From a checkpoint of a small audio embedding model.
Model: arch conformer, layers 12.
Data: trained on short read English sentences (LibriTTS-R), 31.0 epochs.
Rows from block 4 of a small audio embedding model, named by matrix and row number. Rows with one number belong to one neuron. Each number is 500 + 40 x the weight over its row's rms, rounded and kept within 0 to 999. All counts start at 0. Numbers have three digits each.
After each neuron's rows are labels from the 100 clips, of 14976, where the neuron reaches its highest value: "top examples" is what is common among them. Only what is clearly more common there than usual is listed. The data: short read English sentences (LibriTTS-R).
# fc1: second MLP up (model.blocks.4.mlp.fc1.weight, 768x256), inputs 0-127
# fc2: second MLP down (model.blocks.4.mlp.fc2.weight, 256x768, transposed), outputs 0-127

fc1.323:552505465519459461492535547525539507506560479486472502488507479474560470477470457485443500510528477484503486468497489471569486532501537478537505535479385505522455577501519559548536513477516585497513497557536483536561490500557531487518514530496461478553567457465514495488500490484479504510591557518499492467442523442551501488484490458465529410509467503590516455500517572529461433536493
fc2.323:544480481527561545477487461562515582529407518544555562510570552519383479450475538484529513485471514516540504527523500535414453444492450508492495462417591537497489514490517474541458523544501446497450480439454503459531506498490463471478417571433539528492480455504508474484492505536513448509411443515498462497499398462492508530519489500563554562493560448516550517548497449468498528483475
top examples: voice: female

fc1.326:536508467490530536499503490611490551457492533569473529490476464485488501530415515545536523420499513545469505530518503572496541469426486479518480494467524478516552506481525517589468549504438504431497435541630518561428496527511441501453467593512529458441489501519465497477479513529510489536421473499489501471513488465582556507480502470494467506472523492509541567455551464537514467493525
fc2.326:487519491537518511494507485429488469541515527460518456438490522451491465520472459464531523504528574426519514530520483416527565529512536539523490479518468469502476537526497424436550563454622477568497517487409492529485517469471541521472516499510425554471508562482434473483486497473475548481483539475490491488480524530449376494477451557462546456496471469473488464581478538543484458526504
top examples: voice: female

fc1.344:482521491443512524445542536539491435428473519509483502501484540540480473521465512512444495474520570509454511466519486487537574427479533503464418525480472552394536497483540590562519497545535616528577455535465527550451490540470511491451566478590418553486519479473535518522463529444545494532480511539547522554483530499521456526526449447494496520532486352522461497494484542482515548569466
fc2.344:466478529557516455532449539471503510535449547512527494528466522448522489491558491462507556568478504480516505492540587479462506492451512506469503457477506437505473532476458457478456525481473425495486535412504437453490478460482475534490473535458559513431466485543503495541538445475470504481475513537531517437460456535523467520502453538542553516500571467453564573504486468484520491463427
top examples: voice: female

fc1.357:502534506462462514525496476579511528519558523497462499507555451519477552503447520479510554572468502505506553437503496475539571435556468507459468570476572499471555465470515416476526484546423561552526491524499451521471531555544452523482519506552473491451556468520482500503519478434535470531487478518514520568560549521494479550477558437600552494481477414508498511442473514477523447490425
fc2.357:502566493542551492468477534457515470496456472559484429503509517440523428552486501571465521465538458461512502482407558495562493554515520543475521474494467478459532479530535498413520478487518468456537529501532506547531515474507552476574535506492428531560406604411510480548491535543463555549495563480489543487496566435443515457444463528437475480469498489528530498546540467529532554535555
top examples: voice: female

fc1.408:488572481480565492559476552543527548463564515526427501482497524484544522589537500438545506491539465460450540519487513440488483516472519539442529503496548460513477473499499462417514470551536449507518512519529458416484520499560489553513472532525553511510529499468480521566463512453537517530440468431495471511524506520497455467488533473550524491563438465490539538477491464476613468484436
fc2.408:514503507557470524467515427497545454516460499449525399457504510476536428479470531593448499449505519521505441505504431497487559507499478495565489568489477531504499529549445490473514557496478506479466522473469553451536472476445548516469511515508492477465558505547620470413543475492508532501566484539451490493573519448565485491428479572481475548433497517541492473471495449509448568504577
top examples: voice: female

fc1.106:516517495472533513505529514520524546432491425441488499508530512555432511515459530481502498488516512527535540446530474510559508466479427517487512592499531621509640440545559479515531569444484522453481498493504571529509536492500496503486455463581489582427465480535481492472591445508424537495443414514503445497546424566526528573484404551509517554491462403489518451520482541433439539527438
fc2.106:564424498488462487498559507552479519535478563517552540552474475522538397451502509515494585501549493453569470561505560461415506530527455584504492462543510466469454426512528537596438480439510484529588492495476480487480418399510500529564556497469494429500472492470515510478443515433408472570538566443494549494492534449445514489523509456466512540493529475477537484456478417510573455514516
top examples: voice: female

fc1.402:513537522512535498555490514497495549596508553427494509534536527521436506540457480489559444532485486473519496504472559509516532471526396500414543535475560568550592504550531486478442516454446490466471510461596494475613536505508520455461437545553505468428478472543439421493549465544496567501429466505475495505433455552507482549537499555511494528516517508506577453497483527439473508522521
fc2.402:519451494465449552473531471538449515504539521552492582511461450507539390463506480497508556509571570459475500491548563458517479532520530514586507446548498491477482472465467512568500446502510500582552505532485463503458411439439542473502561497449562522505524494449483512435445559488426455469515477435524554505467500475461475498478463485479486478518564414530448550492475449512547461489476
top examples: voice: female

fc1.100:470448503506567499484583542555534496548476561436505526596509497536436427463472479567480501485500514483457442539476551515503545465470601532398462514472507440449519521493538501543523531466571586521559511488434546567454470523510521520422511522615370510525507531469497456495480522458526546458517532548509477527453521531495458520505500470491492480499475390515523410497456536510531543494521
fc2.100:506529486459481583449473507510432536551450512574527423499479581501479521507497559429537530531502438480527447475444511479491462443486499485517500519529607485512524483434477468442507483549451506458439459566563481491527472523497487498554427542418550512463510431481552508528506464485442472472459507519526518465568505576563558479549534513561467513491477451509551569504530454517450486478495
top examples: voice: female

fc1.691:472522517495457412472579535561488572450471577427531483512484494475550458485471518519538530454465558557539547528518557479452538457492455484479525496489458467540496429467512449512586449532576556456494502533494467576539488472461448485457480478584490501451525500516507518480497568502499431514559519454473508555502413433536490464493540429476478509488458403520528517508403513563495444407522
fc2.691:490526502476520525486461526536510496521576462535497424490560503470551484512436516432450487472448452428513502506476479452592554537529518483533507481513476540484494540569486521480426570507476450520481518613554497506496562465515504460529531514470514534502524496453577447530515483483509570484499495534430507492521522522488477459497500529457482480561538526472514504465520569449464471588502
top examples: voice: female

fc1.325:534495448523510514485561511511505511490515528505505532449522528543451475461424422534464435471477536544494456476516494612535477469434480463541473437532520478488522486492496553560504555488571489538504483500451534595490497540517483506510557532609463605489473498465498489493505473421495546496540513513527538527443536537514446512424499482530478498488484400565454546515504514466516499511508
fc2.325:431493499457542520528476455553500526552469505482502446554534519438489526476486625478538487586494450419540528487548459417460483509525497505494493503490503496530506523518540450476442449550397509424510509558472490470520537440496479557541509512379515475440480466493474493539521460509487484548468483476507492515476471500497586455435452547509467568522454451470583479487515455510516559500522
top examples: voice: female

fc1.708:509524497477602493556421496547537521492487400559427529506563486500511518481529520480529451457608510475473489537505506567573589495526500528461483551528451512488564513489530528531449509474493508498470476508599569472465514547516542535482407558509456568534487429508538525465510465511494482508521536421501494498452473492411460497492555566497514492529466576556587501566501498424530550568465
fc2.708:515479502535515478466498521485515468451526546498529368529444455532467553446523536504494518498484451521460551488495460494405376463444445411487479475483536447479438472543489538479556579519481465429522495539523449460484548444481412488486520510519488380483529523497513539553521528516462418498534449528539547473500462460588531525504467432550484522503511454461532476437508495495508459514480
top examples: voice: female

fc1.42:520482522453616522478526512532507488590478530530518483499495512458470529487489503567474421544534479448527448517488540459468542451513557505422450511492483422460537476487489540529492528470571560475628514484486502547362503539530500547514512570590433560535469485450477448479443518504548533487527487487450504528462471520487488553497525490562534519477473458500497517535474536480554477507491
fc2.42:451513537473478535482458521506463468461458525560517521457452527523538490550544551439452546581458451594459491457430500474498495454431553483446497503538513524543461513446470446464564505530477517475421514553481500536527474516491431488535465554459477487409543440548595515554525492474507451458456525565587506482563528490556496418513491576525446467519495446465560498476491505539446517446497
top examples: voice: female

fc1.439:530539544432515479453492538513514514520482554582440501495511439467476564505431477531597451473537479532527520532501577531482520552516518507465516514499512445527497504475533475447483554446539537466573531503509547550474467534610459549564512533535455511475475509523512464538444490412494503515528532448490516517507511478445515474538507491568450460452446347505541555470482512496568478516416
fc2.439:494505516573475567571527442425478439493457416562546457492485510486535482434513527513483555580484527517542432467536469451545429488490535503504452514517542486497560503510502518501543500549484472485454573533483484497479541464468507528554506483447497438474519519522619509500474503576539387557505474533538532570520549526530556485472432530545561457541534390490487504489438539489457509497461
top examples: voice: female

fc1.733:538447505541514522495493457556530533510571491514481542459507524510466496462529524515580564511498498554547535492500500493508442517510532469542532471535551466439457514474496469482501441584448458509513474454526429490443492506573547458442512538466545497419471517521518451461447508510556535515503481459462541495483461513527476533508510533468460492497379544463393526512467427468506460547520
fc2.733:512536533468531515457463573527522495487554496463481474522525467528541558516499495500522490555525476535461473467404503512503480481513487446521494470490483556498602493493538538564441491521493533498451520571497469540512516458476493503442478466519472465525530545512521523563537553466514531508540482508536453518462504445525584588487494578555486426497533558560474449473517531442480449516510
top examples: voice: male

fc1.282:525480518523597468548435436574516555511446438482433569482462486561517508491527537448496525534521533509544422521476538523568595565484447471499480563487478555518540467460494488517453535527513452511519449490527522513453507536490578497488404461539493507546482421519579513496511472490542499498440501477456492487485523510456482506441540558515527483506465596531517507540538495489508534548514
fc2.282:501479503509495525529529519485474520471528499459560442525566512507435589525473539465543567517447508476473564448414448493400445526482458512488466471517514511497540535556556488452516594431479500489482486537480427477432515474494408479524532489452455482481473565551407509527496561484464510520534500503542472557493500482509513521502499556560543530542476434490479449475512478520470438502401
top examples: voice: female

fc1.297:454504516493544508512509482540538492613547566443438506542508520514497482450430504506549455508533474532449489539521472499531496425510526470471471498479444542480473544527468513459493461509443559505473532459475476498590554468551515524419541514562487505487473497489511443493463439512497500490442477550514462475440503449505449484507458498510472478516531467524549435499516496407472496533591
fc2.297:545484477487538537464452530509463564443493500555487539476476510501501487509471450487453516551530575426562508474518506474503452501495436549515526432526566431455589491541525495605515492512546482563450490525565473473486423481414527468511498565415548535506532491480512528492491531465471523536467458467492550516472415508515538563502476484488525486516489430569498613485510490524559437466489
top examples: voice: female

fc1.303:479488503476535571507514581487542550520500427504557505479507486485431501446559486510513472432576555538465544522526432481526572470454536510457507426494465531492448485540531478537473519528519524554522503469521479495432484526459474547514495507569478590515490560454551534553467496489528505524520521432502521533516489538531493532450475559521557499489477475501519530489547477461535448521486
fc2.303:547545486496467438539491478518513457476497519472481549449451561523558465490481538536470507518493513493500473495462579516486386525643486511517479569497524483566442574471483502409520472505514513483459483553430535523554422391483598513515566427448464428515525504482480464457481512499507515519480523494470491456501522470455517457537493461524469457513464512570487488568490532597518516470538
top examples: voice: male

fc1.632:477536475516579519541525550525496520517520520536454518524543525545476443459428458482486540556531598440511465485497447470519481516525462505473553522526547552454595510539492514471486517472480536538448480494605497571523551465507505534458500512427521535453512488454472468520520464503477548498446470502463520542456450539502477549458509518548509570531468500501579567429477512446465463561465
fc2.632:441499564460556526476454501522449531482434507531570454472532452465554536519497503499527486510487469445457517525518558486461500513502485490518462504444508473516473498487507483474546555525533405508571511490477499474476484412516485550573519524464561399475515517514466565462493513558465503549550548487447543479543573500503479455556531452479477546499576442484484487518547464504544508500513
top examples: voice: female

fc1.678:483464589480434465454527494516484525463503431480506557494483482517553431563557501540544547478488554530508508500516461594510513484397555497487420477481466483463423466452478507557536508478474504496450498497556491507393463569512570503516566450537457545518463563535490545489465570567519459523512542477508520538581517516507504478525536513437460495468523522489536524501476465508471477513459
fc2.678:496460550547518516505501489516536473480543526464495455461513561439484536470525461450508498498514538485503530523554576512521470525587523492459525520501458500461495507447525582452472533448491492474459481518513554448530478493488426524567574508524484525457459506473523505493593484543471486519485510436556468445509497435413467496539438487561505479605547482492463537466513514511561523540493
top examples: voice: male

fc1.742:441488492517493496517554523617560493523502629455455506498527468462508512463461420507565528473548512524459587534528571479524542502540557500421524462480516452495463521518507457483557538451476549491486487511481490538497537497508479514489545581536408543430469522525483465496448589432476525498466448496538479519441518479437475506548461482521476463495531454502450550447440561511521492480451
fc2.742:486440505505507479541461464473443577464492435514602591469507541494485504537482567502496530580436492533568480588507450432442504484466466450519482526470459509522499503535476504500476527531452449492504510543543426476503465470502502495468445507478545395524475448521579493534495455524536480504487529604436542507505528514458504525499526535526466518528417501496464491560519504432488508520522
top examples: voice: female