A small audio embedding model, trained from scratch.
Training: normuon at rate 0.008, 12600 steps, held-out accuracy 95%.
Data: trained on short read English sentences (LibriTTS-R), 26041 training examples.
Rows from block 9 of a small audio embedding model, named by matrix and row number. Rows with one number belong to one neuron. Each number is 50 + 15 x the weight over its row's rms, rounded and kept within 0 to 99. All counts start at 0.
After each neuron's rows are labels from the 100 clips, of 14976, where the neuron reaches its highest value: "top examples" is what is common among them. Only what is clearly more common there than usual is listed. The data: short read English sentences (LibriTTS-R).
# fc1: first MLP up (model.blocks.9.ff1.fc1.weight, 768x256), inputs 0-63
# fc2: first MLP down (model.blocks.9.ff1.fc2.weight, 256x768, transposed), outputs 0-63

fc1.227:29 45 96 42 26 67 59 52 63 51 43 56 25 45 54 25 37 52 39 50 46 57 65 44 59 80 46 51 34 42 16 54 64 52 53 46 01 16 75 15 37 16 74 53 48 67 41 34 32 69 59 37 55 49 40 47 41 09 28 46 50 66 49 49
fc2.227:23 45 47 62 36 40 40 36 39 53 36 52 33 57 33 77 62 52 38 81 42 87 45 32 67 29 35 48 66 46 78 43 54 58 56 53 54 63 50 55 28 63 30 53 47 41 51 42 37 42 33 57 70 67 62 58 43 82 98 43 56 49 70 47
top examples: voice: male

fc1.83:38 56 56 45 00 50 55 25 61 59 47 82 14 57 33 51 51 47 36 60 44 47 64 50 51 62 28 33 58 63 23 53 40 50 40 46 34 55 73 39 57 29 53 56 49 62 31 50 41 63 37 55 61 56 43 50 42 26 46 55 61 56 51 54
fc2.83:37 53 65 41 36 24 69 26 49 38 51 40 36 28 37 68 54 60 37 65 40 75 39 46 44 41 37 29 60 30 75 39 56 09 57 37 50 35 35 65 45 47 41 32 58 62 42 51 27 44 47 55 67 45 77 65 40 74 97 48 36 79 56 54
top examples: voice: male

fc1.141:28 38 43 67 70 72 35 36 54 59 54 32 83 55 46 28 05 47 36 55 53 68 70 58 23 72 59 55 45 48 64 55 23 72 28 85 33 40 40 29 61 47 50 50 44 38 35 79 54 71 43 00 44 51 68 50 48 66 56 40 53 41 60 40
fc2.141:58 60 58 72 19 42 58 48 58 50 50 50 20 56 73 50 80 67 60 28 43 61 52 68 44 50 45 54 45 74 51 50 67 51 30 41 59 46 42 43 86 55 59 49 74 69 48 35 51 40 43 86 23 53 31 41 44 45 47 55 46 51 30 86
top examples: voice: male

fc1.412:58 59 24 35 25 30 48 35 53 58 68 48 34 38 36 71 46 80 60 61 76 38 46 38 63 41 66 55 42 52 25 56 43 64 35 32 38 38 55 75 52 71 56 36 54 51 67 47 48 39 47 72 51 46 36 33 48 49 78 66 65 31 48 99
fc2.412:61 36 53 66 70 81 71 61 51 55 41 46 58 25 57 43 57 00 25 80 48 32 50 72 54 62 42 54 61 18 69 21 45 37 62 52 47 55 22 51 35 41 44 56 30 59 49 37 45 44 31 40 54 52 57 63 53 39 36 37 38 73 39 20
top examples: voice: female

fc1.252:54 55 72 27 14 63 43 67 61 42 64 58 57 46 59 19 48 35 65 58 33 51 58 49 55 46 43 54 30 66 73 48 60 53 54 57 26 37 21 48 51 75 30 45 33 51 52 32 51 49 60 63 49 57 42 68 55 58 28 43 54 43 60 66
fc2.252:42 62 49 55 59 26 38 34 47 48 37 56 55 56 64 72 53 53 27 43 84 50 62 31 56 53 74 59 53 57 60 70 61 70 54 43 68 47 88 61 36 18 69 77 26 47 56 41 58 44 46 50 49 30 62 30 55 58 52 83 52 56 31 36
top examples: voice: female

fc1.255:30 46 31 46 49 74 62 36 53 40 57 65 69 36 44 53 33 60 54 41 45 48 82 41 46 59 47 50 45 34 99 58 50 43 45 65 67 57 70 54 64 03 50 54 63 60 51 80 51 40 40 98 33 59 30 45 51 24 48 52 42 71 69 80
fc2.255:42 51 78 42 71 59 53 47 58 56 41 50 41 66 33 45 57 33 55 56 48 53 22 71 55 48 46 71 53 45 12 32 54 53 66 34 50 33 54 28 56 49 61 61 49 57 69 37 44 58 49 52 54 54 65 53 62 37 56 50 60 27 59 84
top examples: voice: male

fc1.561:37 54 61 76 00 49 48 50 55 44 49 51 50 59 62 15 83 46 60 51 64 58 63 54 50 74 84 38 48 47 45 58 75 48 53 61 48 46 71 49 61 51 52 50 65 44 55 60 38 55 51 84 46 62 38 24 54 00 40 46 67 44 63 45
fc2.561:57 77 30 18 99 41 58 24 40 60 15 29 46 37 56 86 33 20 31 44 26 45 26 49 54 43 17 59 32 14 53 41 40 53 57 34 71 35 56 60 47 56 39 73 39 64 58 55 38 48 69 42 70 20 83 71 55 61 61 56 47 65 48 78
top examples: voice: male

fc1.388:58 43 39 78 42 59 53 38 43 47 53 51 38 28 41 33 42 65 40 56 38 50 51 75 63 42 53 67 72 58 42 62 48 64 51 26 87 54 62 60 56 33 55 65 56 68 46 64 61 33 55 39 74 45 35 29 30 66 66 48 61 30 48 66
fc2.388:59 44 37 39 54 31 53 45 59 15 64 42 59 71 64 53 43 43 54 38 61 54 68 54 38 73 49 40 32 29 69 37 62 53 46 60 29 29 44 36 63 64 82 61 62 19 49 25 45 71 37 58 54 65 34 46 78 47 32 34 37 74 67 58
top examples: voice: female

fc1.720:24 56 79 35 43 62 57 43 58 54 50 88 32 31 35 77 47 56 28 41 56 49 71 65 48 37 38 42 49 34 00 54 57 65 53 45 25 14 81 39 40 09 73 54 38 48 42 36 55 60 67 61 59 59 28 56 40 35 34 45 41 67 48 66
fc2.720:54 47 56 61 43 21 61 34 72 27 21 65 38 57 50 57 50 44 60 65 53 83 30 60 42 35 47 30 64 56 58 49 58 21 64 37 47 56 49 58 43 53 58 34 67 33 32 26 29 36 74 51 77 84 43 58 56 63 77 55 49 59 73 47
top examples: voice: male

fc1.5:53 40 52 40 94 64 56 29 63 50 49 60 83 47 32 79 65 58 43 49 54 47 40 31 44 47 67 63 36 24 60 35 41 25 52 38 18 58 41 60 50 88 56 46 63 38 34 51 28 78 62 90 59 53 48 38 48 45 50 56 51 41 56 74
fc2.5:53 70 56 58 08 55 61 70 38 61 48 42 28 26 58 59 45 59 48 64 51 65 61 47 28 48 43 51 70 81 53 63 48 54 47 53 36 49 83 57 21 55 45 43 54 58 63 29 64 24 47 38 26 58 37 68 56 50 49 28 41 50 50 46
top examples: voice: male

fc1.100:60 47 67 79 49 40 53 46 25 50 61 66 42 53 52 48 90 57 53 51 58 70 61 51 53 41 37 31 43 40 81 49 60 55 38 66 40 53 57 14 47 62 44 42 53 51 42 50 66 50 58 58 63 64 54 53 33 22 56 50 64 38 41 34
fc2.100:39 67 36 43 43 70 60 57 66 52 46 58 54 38 66 22 35 56 55 25 54 38 42 29 38 68 79 68 56 84 52 43 25 65 66 31 58 44 48 82 52 42 28 48 62 64 74 53 21 57 38 55 16 41 54 41 54 83 51 74 56 57 50 47
top examples: voice: female

fc1.532:77 38 51 52 25 48 51 62 49 54 38 58 68 47 54 49 48 20 59 47 47 55 56 63 52 47 82 45 50 44 11 56 64 66 63 44 65 54 55 78 28 74 56 57 56 63 40 33 34 64 68 27 53 39 53 55 36 49 54 46 54 45 65 49
fc2.532:56 58 30 23 55 47 63 53 52 50 65 45 53 30 49 51 48 66 57 48 33 33 47 25 28 57 28 46 41 68 97 52 61 37 49 49 49 52 58 25 87 48 34 30 50 23 52 50 42 20 47 53 48 47 61 41 74 60 56 55 64 38 41 68
top examples: voice: female

fc1.722:54 70 68 17 52 32 50 34 78 61 55 48 19 67 47 74 29 54 51 69 68 44 61 72 50 81 35 58 45 44 47 38 57 39 56 58 34 33 50 37 52 93 61 49 66 49 71 73 18 44 20 43 43 40 57 63 52 57 62 52 46 79 70 42
fc2.722:59 13 49 54 51 44 65 46 43 42 57 32 66 12 68 31 51 51 60 31 41 72 39 43 53 35 44 57 55 51 37 56 49 41 56 39 52 63 42 25 45 30 47 60 43 60 46 29 32 50 47 53 77 62 33 29 35 28 55 43 56 33 44 56
top examples: voice: female

fc1.178:35 66 46 47 35 47 53 54 74 42 67 21 41 49 54 58 47 61 53 56 40 49 76 35 52 53 64 41 32 41 30 60 51 42 49 48 50 60 61 32 86 00 59 55 39 51 37 57 51 75 47 52 60 53 34 49 48 55 57 67 51 68 56 64
fc2.178:51 47 54 22 63 54 49 34 31 54 43 67 37 64 29 59 50 09 68 71 42 69 56 74 51 26 51 48 45 41 48 37 29 31 54 59 42 21 49 38 25 65 50 44 50 50 53 41 41 49 59 69 48 85 64 79 66 56 26 56 63 52 53 50
top examples: voice: male

fc1.726:42 32 57 39 41 64 49 20 64 61 60 85 50 35 46 45 80 64 44 58 45 51 46 43 61 40 41 46 43 53 73 31 53 70 55 57 57 43 80 24 54 35 54 51 60 78 53 55 48 27 30 05 60 58 36 46 48 70 43 58 48 85 38 71
fc2.726:78 63 63 72 74 26 37 82 42 29 46 28 73 89 82 48 25 39 53 61 29 39 59 47 51 36 38 78 42 61 47 74 69 42 76 32 35 48 26 53 38 65 46 33 49 36 60 36 55 60 51 52 28 37 53 36 39 43 73 72 61 31 71 62
top examples: voice: male