Weights of a small audio embedding model.
Model: 15.6M parameters, arch conformer, norm layernorm_no_bias, width 256.
Training: normuon at rate 0.008, 12600 steps, batches of 64, held-out accuracy 95%.
Data: trained on short read English sentences (LibriTTS-R), 31.0 epochs.
Rows from block 3 of a small audio embedding model, named by matrix and row number. Rows with one number belong to one neuron. Each number is 128 + 24 x the weight over its row's rms, rounded and kept within 0 to 255. All counts start at 0.
After each neuron's rows are labels from the 100 clips, of 14976, where the neuron reaches its highest value: "strongest on" is what is common among them. Only what is clearly more common there than usual is listed. The data: short read English sentences (LibriTTS-R).
# fc1: second MLP up (model.blocks.3.mlp.fc1.weight, 768x256), inputs 0-127
# fc2: second MLP down (model.blocks.3.mlp.fc2.weight, 256x768, transposed), outputs 0-127

fc1.440 [114  77 117 121 174 165 145 124 159 130 114 107 120 155 101 136 139 100 124 127 123 112 139 119 125 137 147 115 106 108 137 138 141 121  71 124 122 164 105 129 140  94 111 111 130 128 126 125 136 168  97 113 111 125 112 113  97 125 135 105 136 142 107 119 151 130 116 147 136 127 128 112 134 155 117  99 123 114 156 112 130 145 135 122 126  69 132 109 137 120 132 138 144 138 152 151 175 144 145 120 139 144 114 158 144 188 107 131 143  90 160 182 128 157 137 138 161 159 134 124 142 119 137 112 110  96 166 115]
fc2.440 [119 155 130 150 135  95 131 105  90 148 159 153 167 102 137  81 118 149 141 132 123 116 102  91 167  97  99 160 145 165 150 111 127 136 134 138 169 112 155 156  87 148 144 147 141 141 116 120 124 117 118 100 132 166 112 122 154 115 106 127 136 127 147 145 138 100 139  85 136 122 140  83 136 145 142 134 134 161 128 113 127 120  81 133 156 147 159 141 112 104 126 136 143 100 128 149  96 170 135 132 106 106 145 167 132  65 148 146 122 106 122  99 167 145 123 114 108  86 155 163 119 111 146 132 121 180 118 129]
strongest on: voice: female

fc1.238 [132  88 121 132 164 120 153 109 118 107 106  74 122 121  85 137 143 102 137 132 126 133 149 111 135 168 154 126 141 126  99 117 133  90 109 148 148 139 123 104 112 117 102 136  50 143 116 138 159 155  97 175 109 139 121 156  95 123 140 151 128 161 108 115 135 132 137 133 125 117 128 139 112 137 106 106 138 115 114  93 158 133 127 130 128 131 147 121 164 144 139 128 119 143 126 141 103 160 113 146 145 110 136 128 120 137 148 163 164  42 145 111 148 143  86 113 174 146 150  71 133 123 129 136 138 118 148  98]
fc2.238 [116 103 150 107 108 167 104 170 140 113 158 151 153 111 142  92 166 138 168 127 119 121  87 105 133 105 106 167 141 136 115 111 160 150 139 133 141 131 112 154 112  87 131  99 149 107 122 108 145 138 161 121 106 184 126 102 103 111 144 121 156 125  85 164 145 154  78 151  91 109 109 113 136 121 166  91 122 144 150 135 164 140 179 139 150 111 110 136 114 110 129 142 152 179 129 163 142 144 115 141 128 141 130 143 121 152 122 114 135 159 118 124 104 128 119 129  79  63 143 173 137 115 104 116 119 152 106 115]
strongest on: voice: female

fc1.417 [104 125 120 120 126 100 137 132 136 140 163 102 119 102 103 115 122 121  88 115  69 114 105 112 142 143 124 145  94 142 170 173 108 145 114 118 113 202 135 134 133 141 152 173  86 122  71 159 117  94 148 138 182 126 133 138 136 131 146 143  94  99 158 121 120 134 100 117 130  94 141 144 126 157 151  85 160 171 134 132 111  88 103 152 113 148 114 110 161 124 137 122 100 142 134 113 155 131 123 110 120 140 124 132 142  87 137 160 164 140 121 114 108 113 147 130 130 185  74 169 113 137 110 160 138 138 113 124]
fc2.417 [161  97 117 142 113 160  72 108 134 140 119 155  98 141 108 132 128 151 170 124 130 105 161  94 172 111 144  83 132  86 112  81 155 131 121 163 158  79  88 133  92 155 146  98 135 138 130  99 143 114 115 126  95 131 139 145 122 116 176 112 136 173  80 133 154 103 110 139 108 125  92 119 103 138 116 125 115  83 139 127 103 144 132 113 149 153 143 168 161 154 168 154 112 142 127  90 107 116 141 163  95 123 139 128 152 139  90 114  98 105 141 104 122 130 122 129 148  79 128 103 177 135 118 126 130  84 101  92]
strongest on: voice: male

fc1.366 [ 94 147 167 128 137 102 164  81 149 141 150 182 101 156 129 128 104 155  89  99 110 101 180 171 102 116 123  91 114 156  86  61 119 131 122 131 120 128 157 132 135 147  94  85  62  95 126 142 104  89  91 112 133 127  93 101 142 156  84 105 153 158 143  98 161 135 153 137 141 139 127 150 123 137 140 111 148 107 129 134 137 112 112 103 105 112 100  76 126 117 160 105 130 154 136 139 103 131 179 107 118 140 129 138 103 171 120 141 159 133 138 142 134 147 148 169 144 148 111 123 163 105 163 116 146 137 147 127]
fc2.366 [163 111  99 161 141 137 143 111 121 133 139 112 128 135 119 108 131  76 168 119 145 155  95  57 125 150 145 139 116 133 184 149 134 110 148 185 121 137 136 135 110 148 125 135 109 153 150 159 112  97 126 143 139 147 176 108 125 129 133 138 117 122 129 147 125 122 173 147  81 136 147 122 134 106  85 120 108 130 155 164 110 142 100 113 132 121 137 179 138  95 178 127 140 118 129 138 131 103 112 110  90  91 135 105 121 102 151  97 104 137 131  96 148 144 129 123  93 112 151 133 128  96 129 124  73 125 122 116]
strongest on: voice: female

fc1.655 [121 165 146 105 124 131 137 109 145 148 121 134 133 145  98 106 142  93 104 118 104  81 141 118  98  85 132 130 113 100  97 143 110 178 103 148 126 111 142 128 126 147 147  99  76 110 119 159 102 124 114  87 134 144 124 154 151 116 143  89  96 103 134 148 130 143 141 175 132 153 154 171 124 130 148 139 105 160 144 164 168  90 138 138 129 105 197 120 144 122 116 151 125 121 132 112 138 139 117  81 104 107  86 135  99 171 138 126 167  95 112 123 124 113 146 133 154 148  92 111 171  98 144 162 128 142 144 128]
fc2.655 [ 72 140  97 180 125 137 128 122 124 108 131 115 150 118 152 149 132 116 143 152 171 133  98 143 145 162 116 132 129 129 194 170 122 103 128 155 134 151 109 124  84 159 139 128 165 145  95 123 139 174 136 159 106 149 121 146 143 201 121 139 162 132 117 156 117 142 144 131 140 115 146  92 159 122  86 126 123 112 111  87 141 138 123 102 162 111 105 120 134 145 134  78 121 124 164 119  95 145 117 156 151  80 111 128 159 108 166 142  98 135 134 116 133 138 165 139  80  99 158 137 104 148 144  63 112 150 122 106]
strongest on: voice: female

fc1.461 [126  88 117 115 132  89 107 136 129 142 129  85 120 141 129 122 114 134 151 110 141 120 166 124 135 116 147 149 130 148 108 125 121 102 156 128 133 154 102 123 116 119 135 163 145 133 167 135 137 152 153 160 144 124 143 123 122 109 155 147 115 157 111 157 121  92 119 141 138  96 104 147 124 116 135 107 137 129 125 129 100 156 142 135 133 151 150 115 131 152 143 132 120 143 124 138 166 131 165 138 109 142 192 135 145 149 127 124 101  92 121 103 118 125 121  79 135 115 110 130 129 154 101 151 187 105 124  73]
fc2.461 [132 112 151 144 142 150  98 128 125 164 134 159 146 143 101 121 104 123 144 126 145  89  95  93 163 127 108 143 107 142 106 119 127 168 113 133 127 119 118 149 126 150 152 152 112 135  92 109  95 114  92 113 126 133 132 125 125 161  87 136 131 110 161 100 108 156 126 149 163 117 150 114 149 166 126 134  95  95 116 103 156  89 135  95 130 191 172 168 131 120 155 147 172 134 133 119 131 140 104 114 141 142 116  64  98 136 131 138 125 153 111 114 132 150  83 136 113 148 148 148 104 112 119 131 120 147 102 152]
strongest on: voice: male

fc1.608 [115 132 126 122 135 129 121 124 132 136 118  86 137 133 111  91 158 101  96 109 110 134 142 134 108 104 125 165  94 113  88 122 125 194  91 126 152 113 137 134 134 115 143 111 160 124 136 163 119 148  98  93 162 110 126 161 164 139 126  90 118  96 134 145 125 145 139 151 123 151 137 116 122 127 172 141 107 141 139 169 156  88 111 148 127 122 120 132 132 123 105 162 153 125 123 123 129 112 128 122 137 144 123 160  91 129 181 122 166 122 151 154 106 116 133 142 110 170  90 151 174 129 141 126  89 135 143 154]
fc2.608 [100 103  95 169 128 119 126 106 168 128 154 116 152 100 138 140 103 163 157 120 143 139 116 112 162 169 115 125 168 120 195 101 104 121 143 156 137 164 116 170 130 129 110 134 104 137 128  83 122 131 156 112 114 111 114 117 150 137 164 119 153 144  70 162 144 119 120  80 151  90 111 136 169 145 127 142 156 145 157 105 149 141 123 111 180 108 122 109 127 150 115  95 109 150 137 136 123 170 108 100 106 108 143 125 161  73  99 121 127 130 144 113 142 127 172 111  93  97 142 107 103 140 127 114 131 128 118 100]
strongest on: voice: female